From a checkpoint of a small sound classifier: width 192, 149.4 epochs.
Rows from block 11 of a small sound classifier, named by matrix and row number. Rows with one number belong to one neuron. Each number is 128 + 24 x the weight over its row's rms, rounded and kept within 0 to 255. All counts start at 0. Numbers have three digits each. After the name is the row's rms in percent of the matrix's.
After each neuron's rows are labels from the 100 clips, of 14848, where the neuron reaches its highest value: "top examples" is what is common among them. Only what is clearly more common there than usual is listed. The data: acted Russian speech (Dusha). In brackets: how many of the 100, against the usual share in percent.
# fc1: MLP up (model.blocks.11.mlp.fc1.weight, 576x192), inputs 96-191
# fc2: MLP down (model.blocks.11.mlp.fc2.weight, 192x576, transposed), outputs 96-191

fc1.468 097:145107144143128140133140092134141151093134110151085133088108149130124139077117102142132135130161161160098127132083103118166128138121100157096101155159112147116083125124111129137157109110126102142163127126123118125129115142176135119143070157094122118121108123127078097148109064151147162121
fc2.468 098:085122110148187145169139108151141117150176137165171121150115120116091151087114112178133105135157126095112111125177121155154096132129134143152116080119091134071125080104145119149104129160138111092115106156162121093146158130102100126113151113116109105117143163149113139156113158095124143130
top examples: emotion: positive (46 vs 18.5)

fc1.260 087:131182129103144145128153150123110128106178161141163122135123128150149126111083130135127152147108106165114127127142106115146173104126138117129128136143145094116133118171164165118140124086160093098082089133133135149070093167166115138095155137126075174144112093150138118098153102107113099103
fc2.260 100:144149140132129131139156133099154150127159141149126128145122094089139141121121141140127128128130154093122122157162162137135143137142128118130079131106115134161104115154140065149127143120128144124128120079126128083110107147178137126198143110117145113150146113113178126137141150110076150173
top examples: emotion: neutral (64 vs 35.4)

fc1.478 099:137114168126136105122094129122129132143101092172129123140111090109125093198149140108082113121118117104121132157136154134106133132066124140125141115159146114152147135115124115134055146143130090154123134140142156125101114103146087128127113125111118159123134100111129130126132108123151188165
fc2.478 095:105093137134146091159122093123094120102096123161132150147144168122135119131106089127130127119154106119127104132114111118140164160154146166100092083151077162076123169104112107123137127158151140129126128123152105151166105121134153073117132106098145082145134143142148140112138112132159119117
top examples: emotion: angry (64 vs 18.3)

fc1.450 098:097158159117146128134116127138141132152120132119150153132123116126148148175124136131166094130107100185130128113118117109123096085116124120167100130102068121127126130147158153155120111113104133121133110129141096130208163093099096111131134099102127101138135125135121119131182105141122135115
fc2.450 099:163135124119147106111123136138122110118159097127150087155167168175141109112139129159131112136126150138164127138124134130084132126126119115165137140185184093117105090101116137088119111123140123157135139115133132091132106163168088107135065139114122117151125152130133164171125161119122120138
top examples: emotion: neutral (61 vs 35.4)

fc1.335 099:088126161124131154114137122134102170114103111076128189192106182187145084093138128125127143149113095093112150123110110111143199120156121124150110075114125115125190134126132141147112141108127117102156113131152159116135139131141125106132105118134128151152079127126136092108109059138105165160
fc2.335 096:125123132181136089145126189162175124102120101148140142119184137127134129131175135159123123109096169124092085128157141167153101146108139111154111110104141090152105124096149168109117130115126110131144129143152063122151140110121119120155186146113157140108098171135094105119142106143124145124
top examples: emotion: sad (68 vs 27.8)

fc1.423 093:150148144115132124154161124170121144158109116113110112150138112133124139125151105115084102107114125163162156128160112168140163141127129136163188150085076131054127140140097122153145125153141163147136169183121095156093123124163141131152139116086112090143110122119154111133138116159114100147
fc2.423 095:123116140131137104101118181145133141184133123144167141174138077139137131121136142139135113126081151117108067153122168128101131116142086120094112109149156128187137112145113125122179119120136143164111094075109112120121108136127099143113105142175143135147111129095149123136109148100103145148
top examples: emotion: neutral (61 vs 35.4)

fc1.551 105:131100115121097084121104116106165101146133166154123158083131151113152156117172124159141107135122110118156126176119145112097134139131176125106161155145115080131134095094101175117154171160063135134127154125162142125166127077128123139117093162179156120158140108127151116127146130095123121142
fc2.551 099:161138129120132130109128123147102146125169122131145099112104107143178126160124154136136121086120128145055116132130107153075107125123120119168137159126086156146109175141098105111128123160122122122158112110129102079114147131120102113160133144123107130103127165130132171155102149137108116113
top examples: emotion: angry (52 vs 18.3)

fc1.534 103:136125136141120162154133074137157153107076159140119163128136141154133135134134124101095153133119160152149156123183099159137117146123130160112138118116143140135150140064174153130131120108142123113141137119141133158133150126118104144125152151119113158131065158084111125156093153110117063141
fc2.534 102:134123134127093136175136090158105169073160136206130124141092119061127151136116168159148115101137082111129133157141116187127133138148184106110165110117120144133167123072161122118140126120149151093147135105127148109102085117131137141120145117130145118114137114150116105086131147149071123111
top examples: emotion: neutral (89 vs 35.4)

fc1.256 100:123151146104096139139129111142159073109180143161124155107123126175195137136173117138150138120146123179129144121143090140165110111141140179158127123101098148114104118105095126155097126158149146068125162101106182129116150123109097099121157154141162093115120176134146146138110175140136074126
fc2.256 099:169137151186089125123090123154127120141144105108156120093131106163140157142118102147123161115110110127156132129106080160139137135119124111125149118142134170155152085072109124092126095130139160170155141083102167151086136126099165168119095128139148143139130098123130170132169111102097092128
top examples: emotion: neutral (81 vs 35.4)

fc1.537 111:103118095157143121092131115160115171084120138100129128155125151132154091116087157143098142113144112146137170135130165115093122100136149108139103160157115135115140139097116124135125125119116159129155106088125097167137115123134118139152092135106129145154099085132063137109131111119145078100
fc2.537 107:131138131147185106154115119130178142139131115113184161123146091134110094123164134192083134129122133119137141145102122132170120103158136115157145150118118094149140176115173083085117134107144115095121159136101141119130133121126143162152126112120134120130147122163119155163095139117126091181
top examples: emotion: positive (53 vs 18.5)

fc1.270 097:081127117124120099112116134125134148134097125119157127156062136131132118162131125082094139146126155144104130103162136101137149185084111095107116088153167188148166139133142120152144112109103141177133112125107140139088148102113116147173133132082107141148128119112097145120087143079134118129
fc2.270 094:071068139137150145118126140119117105108083108093123117115167140128106124112114119180145139139165132151169121126114152136138185129146108185150110140119141162142120117097139129138115148121104119097129120107122113141123159125097082160131181133171148176095113123127126151122152120121137106158
top examples: emotion: angry (38 vs 18.3)

fc1.179 098:136102113137122071096117152120092122155109152112109199139104112147115172149113116108162119101139141113156133173089134131119115170161134147103108157118121146131134142098091119103115167122090136135126138173169131150132140075097104112078092143133119129135112099108120108130124170149135106148
fc2.179 100:173207141114112126156133164177136117154102117111139140126136102097166095147112128101111170144114145070163127094087155135093125112127102101141132158120162124101138138131114134152139112129139110120140107130121133134111124117119141194144130109116140139139130142142142167086109108129109094151
top examples: emotion: angry (46 vs 18.3)

fc1.571 098:119105137118129124123113115127142177138159130134141128086127097128109122168136086134141098137113138129088113149118138144146105110094154154112183135153045115082146130142125146138140115113145144090151111171138166137149111132154159162135156144135111134107139097087153156094128150097151112115
fc2.571 097:162104155127114133095181146158113115137162148093114116140137130162143109148184124145119130134136105120192163148158077121154104176117133092142130130093134126153123124119123113114161118131126129131085106131113098114125132132133136121110078128131134127155143149149119103150125097161127151068
top examples: emotion: angry (67 vs 18.3)

fc1.427 093:165122135100137135090138150129138092130149122142131153121106111123122095134162076118135084129121114126147131145117130144139100134138121077131157126140145112095134154131121121160123098145149094128193164083139151105139176099167116123117193125104099162118176114089152104115154137117149129177
fc2.427 095:095121155133131147130130133139091129112152150116134107110116113124118155153166067122122149097139128172101113157100128138115107141142116128082151123115162095161132109137161123093169132126134142149132154104098121146133176129155119178134131118128081139086120135143100107145162124129139182113
top examples: emotion: angry (49 vs 18.3)

fc1.354 106:122134062155136088162111177158142154123080129122158144110136139135110189090143169116118104120094124148148141113122095110126117168168112112098159111152109140123130099130136158129120156128143118100124113111133115106200110118143111124057166106106129117162080115126106166097105131131174086136
fc2.354 103:120113127083155125122115143080143143139125132154121137121146121148142089138163126108168146131151140104122134110140114128102132119112096128146129152135142145105117152063147132116092147105140177124148106161109121087101103132096151128157167128110126134138162209122113115099143163140121134120
top examples: emotion: neutral (62 vs 35.4)

fc1.524 099:122090095154116135135151168131164106144126155137053090132151136115166117128139132141145059162124090128147127140163088097139097126161155126089162075111129116119184117130084084138076118130151134085103139098132141130129131162101140135139121169122108117119112148113150126070136126067153162100
fc2.524 108:122141135138160157160132135121160124091159102132149136132098143111123123088116117127144111134122138143116128087115095115166145134141111099158137129111104163129106145109107161151105157083130168147100122120146121124064146127117112104143119124113108125166154144076163161103072123153015131132
top examples: emotion: neutral (75 vs 35.4)

fc1.43 100:098104100139116118151128121146097109100132128143159153092151137138112112132160127153091126179170124129137139134100118160106119117166154131137152126141098062158119112127139119103127166122112133166162147165137179081119122114099133130104190118140121137120123125134141087136096135091147109174
fc2.43 103:129093144141131133077160119166131134132090081111130153130136089097122131145142199159103144123144113169120083150156087152136115153133122160109114114103073128096138115123096125089141127159107119113114135101168085115153163163155164102170155154155120151104123142139143148137123094170141148134
top examples: emotion: angry (50 vs 18.3)

fc1.30 108:141122112165169099121145123168092099124114165150111114169112140126132203105149104132110093121127096157112142132142141097159125095102111190132161090156100126130162110117134133107138148110131150076120131087133119154129128137145120130149127193100114142117109132127127085114127143139141113113
fc2.30 106:082120124133194152127131119144142177101165125113128121122141163136148141125104159112134104145131092099146146133104147109160158126152088068109120136105171159085130140138151093134145118122161209110147083114121146158085148111120109108142091106136137097148100131159109140126120129089095145162
top examples: emotion: neutral (68 vs 35.4)

fc1.371 100:116156144131099171107191140129133094166138141155142131167151095131163140142137136091149174135173122102151152097143133106119136174116150151113138161115122144143156091115062154135103140099110124134146160101116142123144117124113157159144098150119136148104122120134099085182125120137113167096
fc2.371 105:128124103139111076117101110126127131101111134136133093144130127123110189152097139164161161148168127162093160140128156177150117118152073102123140163115082128143155142137173099144088109139105146147087125124100087085121113118088155108100136102137147110138147134124161086128112084102126098152
top examples: emotion: angry (52 vs 18.3)

fc1.490 092:108125087116152101120134136088110128142105077108125158181109150118149082153122119105100149126104164123107140113127148164134137143111110155151143164108176116131128163091131121133128133107138144140143129159131128114137123137118072103100133099126157155110118104162131152131118115159174182119
fc2.490 089:146171130126179162120183139175135129124131129118117161124088095156118091105139121113134108142186134122108136117163141142145133115132139136094103190165125122131114118107132107153129136121145132124117086115113107147119097117115119129141164117106121143132150140128109116053115109137105115124
top examples: emotion: angry (50 vs 18.3); emotion: positive (43 vs 18.5)

fc1.351 108:127127152135107133134173115179107101102155119139109118108137096094139177125109119149126106151137126134157143114141158122150128143174109151141115174156140155082156119104145102164124123135157120108171125152164098132145120153125148103126126116117092109134176114117124131202141152127116109117
fc2.351 103:107110124129129105099129156151142155156091087136170111082139176124171134123070144107119143126085141165130138089101113154143126098110163111142126140092152128165084118167150124149125138129125150136128113128111138157118138141164140147088108135121159124115120114147124163115161119075133139158
top examples: emotion: positive (38 vs 18.5)

fc1.467 110:154117113083120142107117116138148108127091144120172140124147099133106169127144104076167168133137079100120112119079141161119150136111146130163100163127111149122122135144134124148130124085122134084130143149101132133150131111132139127102114124156081100154123151128151162097163145155158149098
fc2.467 103:104135130096119125129172159112153133159089111087139119146171156145121151162105129151146113168123111130107095148129094109126122146116092152093127147134161084137093119150103128111137095121131096111161115111103134164105118131140140143120139147089130123137108113137165106141134104164133131141
top examples: emotion: neutral (60 vs 35.4)

fc1.544 087:164116112125106147124118138092178089094128149159109112174194180169139166110159166094197141117101094135155170167158103155126113102131158110108155129106122152148130121129127142130140115171146167133141129123130105161111119142117104128140129127159117108141140141098104100110133143140153161116
fc2.544 091:152145134182078158141080062105127133104150124116137151142140081123141121113122171155119132109126174125117137118104130092108149144112108147142143121093148151103111112108137165127129122123135143074118136135125127150082119116085141156122155119124132130142129141157119141117160137158082063124
top examples: emotion: neutral (74 vs 35.4)

fc1.363 105:155155117132142160086160143151121084144100079098167138081124142089125088091132119166152120155115168096144101198139111133080141159143119149152168149147108136146136106119092145122106126131086156137150110133189135109138137129106136144121094113148115111104124125133122108148114109157135107168
fc2.363 109:152112116127118113151132134121084118155143168163122133146129119170145129172151148127084101166137100167124086147117130144096088108104146155080139139143032145130135171126183118101139109125107116156101116140153148134126104128136167140093154137140100131066157120115148121103124146095082120137
top examples: emotion: angry (70 vs 18.3)

fc1.247 091:101136152126125122132130168133102156161152150131139124122165118120119132153100155124125165095101133161151130116141140092096129137114150172134108138144152157166125145110183067126108125075100158181109110105133136103120090165099162120157150153104123090154111164096136088102111138128135114116
fc2.247 095:148127130157128113131146184143104124125105114158151107180134139143172120175110074129168129156170082111175162145120135129141123113120124067147174107112142169158150155147138118103122124152106151126123111178152137132149125119142104135076122120116118110100130135136139150146176119153130196106
top examples: emotion: angry (62 vs 18.3)

fc1.536 107:117106193128131137140120118109136138114113108104125139121114120127069101123134118166112159115146106107105131129139162160159156157101163104146140117138098082156160090118155120093123135126156110157094107133158128115107099141151123088102105139155118147107090123131156143106057126102150136164
fc2.536 118:127122136143160139143137099161132115179130117133120067135158188131136117138134118080142141143142161133191137130108116086131105092160127122126112122103161152122111157134123116130187127107121099121147089129142112136142153148116147089146090135121137111084151124166129143126130120125028168111
top examples: emotion: sad (84 vs 27.8)

fc1.199 108:133092140164144134119123149110117103133108132098172165086159128140120110125132109156151078131159097157101169144131135116117121093103161173106112161126101128129127137139115131149148158126058149138160117123166123154098137123133150123149092099153156146138111146110157140145178148127186116144
fc2.199 107:210149171138125075139126107133126150162091145124160112145110134135150140148101088122160134137160127103122117161125116121107063139134106129124104146121152128103143127146117122103153131113066100110091107106151110127125091151116131139110126133118130115168167146094126109167110105110141133109
top examples: emotion: angry (49 vs 18.3)

fc1.469 099:155086121107132126087132133131142158151148094124158124116160154183113101145150146177146121154114159110154159147131159124148139114118126129164120124142122110125147162096105159146101109116109081124133108122141147155106160143075103098179150104160113162109158133139123102161133124166088139096
fc2.469 101:117114139142189118135135143135100109155077129167081130164110138106156182092180130159116118149123177161121120098123148116126115097164148124113148126145171165150125132174157129167115134113098160103132143117136167107136079132135126132102120133107111111083098138122158134156097138133163122163
top examples: emotion: angry (41 vs 18.3)

fc1.570 098:133116106142135113162134162130109099087096101103105139107112123183140162113127076138122160158111189157107101100088141114124138140102133161139141144157092149084147131131130121149124110156147124132124105131090123145109136126154149135130150097135123136126123099114141100130101128061110159089
fc2.570 103:129115133133156155092111161094155143111132136175150127138143126130119153124123119092128127116081078150123111109178153130155121165161166114152108102135124113153152124123133087113124121141123137141137084118102120099143155104138104134137165154156113114103146111156131127123118152135139101115
top examples: emotion: angry (57 vs 18.3)

fc1.400 093:154145123095125104148136114116150168094129090146105180124111152197138113122128126125136149124198153116151138157127116102148161143078111127124096152149088131103110085128122100163066128146139116143174179111145128142127154142120109140139194136146167153136117110133065079132138136113134126117
fc2.400 102:105089137130135109135108139117104141132123146122135136142135139132136115108157154134148111126168126163137138107166129086086115071153152157130100118164099163138110104097151162131143151141158134166112091178156118122137141141118114125090101138127135135117134133115152105130111108123110163130
top examples: emotion: angry (41 vs 18.3)

fc1.173 101:057145119109095098159155114161145108169182150123155146120090117109138071093132162095126131118121099168132142104129127167086155153133154173134151111141142129151136098129105131121162105128087112106131119153106169150154109135152134108162115150135143137137109162138091136132150158133145112153
fc2.173 093:162119135151143120139106126107111129167117112119138138087134114134148144086153137123153145106130080155140155122153119138083116144139111130109133185117130143100146143116135110168149136129084122125148118114126130136132149123121129109178159108136103128128142178103124153102121124117137146087
top examples: emotion: angry (41 vs 18.3)

fc1.217 094:143119131180148128102160125110107114142110133135144140112135086108127127130158152126121098130128156084152135159123154085124121100134107150122126130129115118156127173096147116117123110134079103162092109175165131183115088113098161142146081126160142133120157083121133098115147117118124125087
fc2.217 089:163047133126133140094117110114110148115101126145114112139142161137132119113118144135150131145105153155122122141137110139132106144074126167115110086162080153100183189120116137121133142091122172159103117153083111144161095118108106125139131129105159092025148152117125109122087124124129113147
top examples: emotion: angry (97 vs 18.3)

fc1.434 107:128137137109086145176108120104150128114143120091160150133074086158100118106117139140124159098179045131099147100136173141161122147114140108140118128131115108117167056131143150082176165111113124136090100143120141150144158144144128120122109151169131126122098106138147123140098148149124152145
fc2.434 122:122128126132139152144149148119130119156131118159112074151141185139109135133149147121133128132152135116166135148142137126110092098116124109113143140127134133134111144171134131076177134104119111132156152133174115131145160118154144092136113142097131124047118158154128119148107129126012123099
top examples: emotion: sad (99 vs 27.8)

fc1.291 098:110153135097114139150150134112118105163160124167131155114094132095146115133144138176136145132166056132112097084125131159147113144134173115159159131128168151082137149141120140109114129144170146113086160114122117117112131138155147128118104133084124141128099148114156113114100135120099142123
fc2.291 093:150146096117113068119139129124126101121162094101177122163152160093130100168138146140112134101099134103138146164124094112134116127129137095131126145140104127104131114136126128117167160108157101128117119164155142105190094132162158134133157133088110110142105137155149091103141142158156115160
top examples: emotion: sad (57 vs 27.8)

fc1.358 107:145119167136154140123119161157124096107123135144129115126148142141137147088132166143087116120183104171131142155151136177123149104119101127153137158132156094148111116117120120124115114126113126112068160153123129137124165146169157118117136118145162179135119105111141162119190117103171082112
fc2.358 105:104131101110139159136131139138116130128148094128126153138077125100120120132073118095152143127126120142134147103114158087115100132106072131089178170162086110124137105122117168122117140127125104155146141123123104151140120134149126106118129120144156108082118104141124105131117119137104090133
top examples: emotion: neutral (67 vs 35.4)

fc1.360 095:129107150120102099130093130112140095138131116138151144103118075169150188156132171140088130129109179165117161151146147102121140119110132131129119120098159168113077132118106122150102092121198158158157167144118118144130111152121170084180140153079170160122127141103076140125110154122118135112
fc2.360 103:106146104174144156112136135114113077149146116108137146082130164100114103115118153084170109125151096130155159055143141127103128128119122124125135106062135148088142110139105116115169141124118116128095114154137116137151124149108102114123135134102075100148115146126127119105133106127136112132
top examples: emotion: positive (46 vs 18.5)

fc1.441 097:157132100142157118141127138120137074122136087157137134149110185145140120096123150100111125175097098167078178115125157159104161143127134113146136117109142109117150153135125139142143119118131144116141099159105137108133107163132118187097153160164137119191140120135138151159099122157102093113
fc2.441 098:108104153126091097100163170077125158106136125181122128118123159157120149128117145168129141121082148181106146117158153144104149113117113118129116100134144103114092118118086151132113098115131112088161157150103148114121145143128106105128125139088113146097105123124130121096134120098160138140
top examples: emotion: neutral (63 vs 35.4)

fc1.234 093:139120139136143081093162140118122134124125134172102138099130133104154129179137102163124095153143168088122096140102097162105130084122163127161162178140082081118121131113108132135157118127100148118143153097186122109100152095154126140148120144106114184128103131136136108142112133139116113121
fc2.234 096:123177171136080100128118138095159141117185111146138104146148120118144093082106147102125138140086151123109158113162132136122126104091149135111118100094115141128142129135145112152147112130123154164151144122136116128108096106143071156158153150127138137052092131086152116108127110155125074111
top examples: emotion: angry (95 vs 18.3)

fc1.564 107:135128145109129081154126149137148118135164171153156108115156167133108186173121114116116128166127104153164101109132126141115101128088161130125143112123169131140094111165080174149162142104191120110181067129167119122150127134178134147130165136113146106143148157111158135120135119157125118094
fc2.564 100:102137113094135136120113174083182119128143163164167129125085132103109096132139150130136140146081154141133131129137142161147178118145162131181132139083105147109076112150114102160144105152118165119091121155140143121151156109137120050085119145128085112153153128115125116109121114094116145128
top examples: emotion: positive (49 vs 18.5)

fc1.446 105:120103102092122162112125111102125155106086116143123164154129143152122158121134127104102140099201135122145117148139167109131193125142104103145129120153092089142158147137128148167089137093169145178142125119124129104143114083137132147122147069141148104136083102137151185113144122108115111111
fc2.446 103:123128122119142121135121138133121114134160119090104109102151143155100122102126149100150119128171195158124125166053126111130204152142114089105148181186175125131107159141111140134101113131152149135163128081150141141164162100140104130103116158136096142104116143143145114126121117138112133130
top examples: emotion: angry (42 vs 18.3)

fc1.432 100:146128181119142145108103112168132081166096113149116136127144128141124141120113105148130154132106141146132117126164112121132120081115144108128143167126101117111147185128096162115136162164161126107160159131113122152133156133110145122098118115125175162078149129097141100142130093132150134125
fc2.432 104:120108144138081114184133125113136126091099135093177154100141135118151139146118105122149136141172117105109119108131157121079125111145108170100107133144186116173125144153100121160133116135107154123186116123106138123121114121120125129113194138095131153193125127153131114126135143133089132115
top examples: emotion: neutral (64 vs 35.4)

fc1.541 104:158132112125117138133126160120102111077086153149154133114132136073125133102120146097106171112157141119109150106159105153108112148117117076138142136149115127125134113127156126152171128098143096151142111145160116109136125146143144092123149145151125085148140144113062135126089127131169056124
fc2.541 106:102150128128122108142113120155104138083113147133136121114076147124081125110121140116123132119131121090137153090125115131108115146120140115128128093160146137115168149123112156078084125124086151143121165214087144139125147116164110141113141143134132150090150087143140134128137183162169126125
top examples: emotion: neutral (77 vs 35.4)

fc1.517 091:130108122113135105092144149162113140121124152121104133133128157144140105143129097135124116135116149153133149099145127130151070155099078119135127124096130125128113160116142144117109136134106167077142119139091123096148157115126079137135145119147136100104096124104128139120152138105170135064
fc2.517 096:094099135134158125170150128140132113122116129116098114118123111099077157085151156089123118127148127176109112146130115124116145145139144160139119141157210101120144140125149144115106116125136099165142112121149079135100079092195116128082152131101138148128093158121125148146070097092110115131
top examples: emotion: neutral (66 vs 35.4)

fc1.1 100:093120113119163145139125146119123113136115074150126136047111130123120182192134087150149125140101108165121085137111120128111097102139177168097132154116096114138120159141117105123141122117118111127163131123157139143109168131119144113137120128138099123092134139127145115116117138158118155159
fc2.1 100:157123160137131111122068103110125101135147093134144096148130139118131162130182084138117133141152153154162113092119101186142117166162135124108123116139121116113125127171123181108100106135099139118159168117134138139137155181182130132152129109125137136144111121120128118106146123150139063122
top examples: emotion: angry (89 vs 18.3)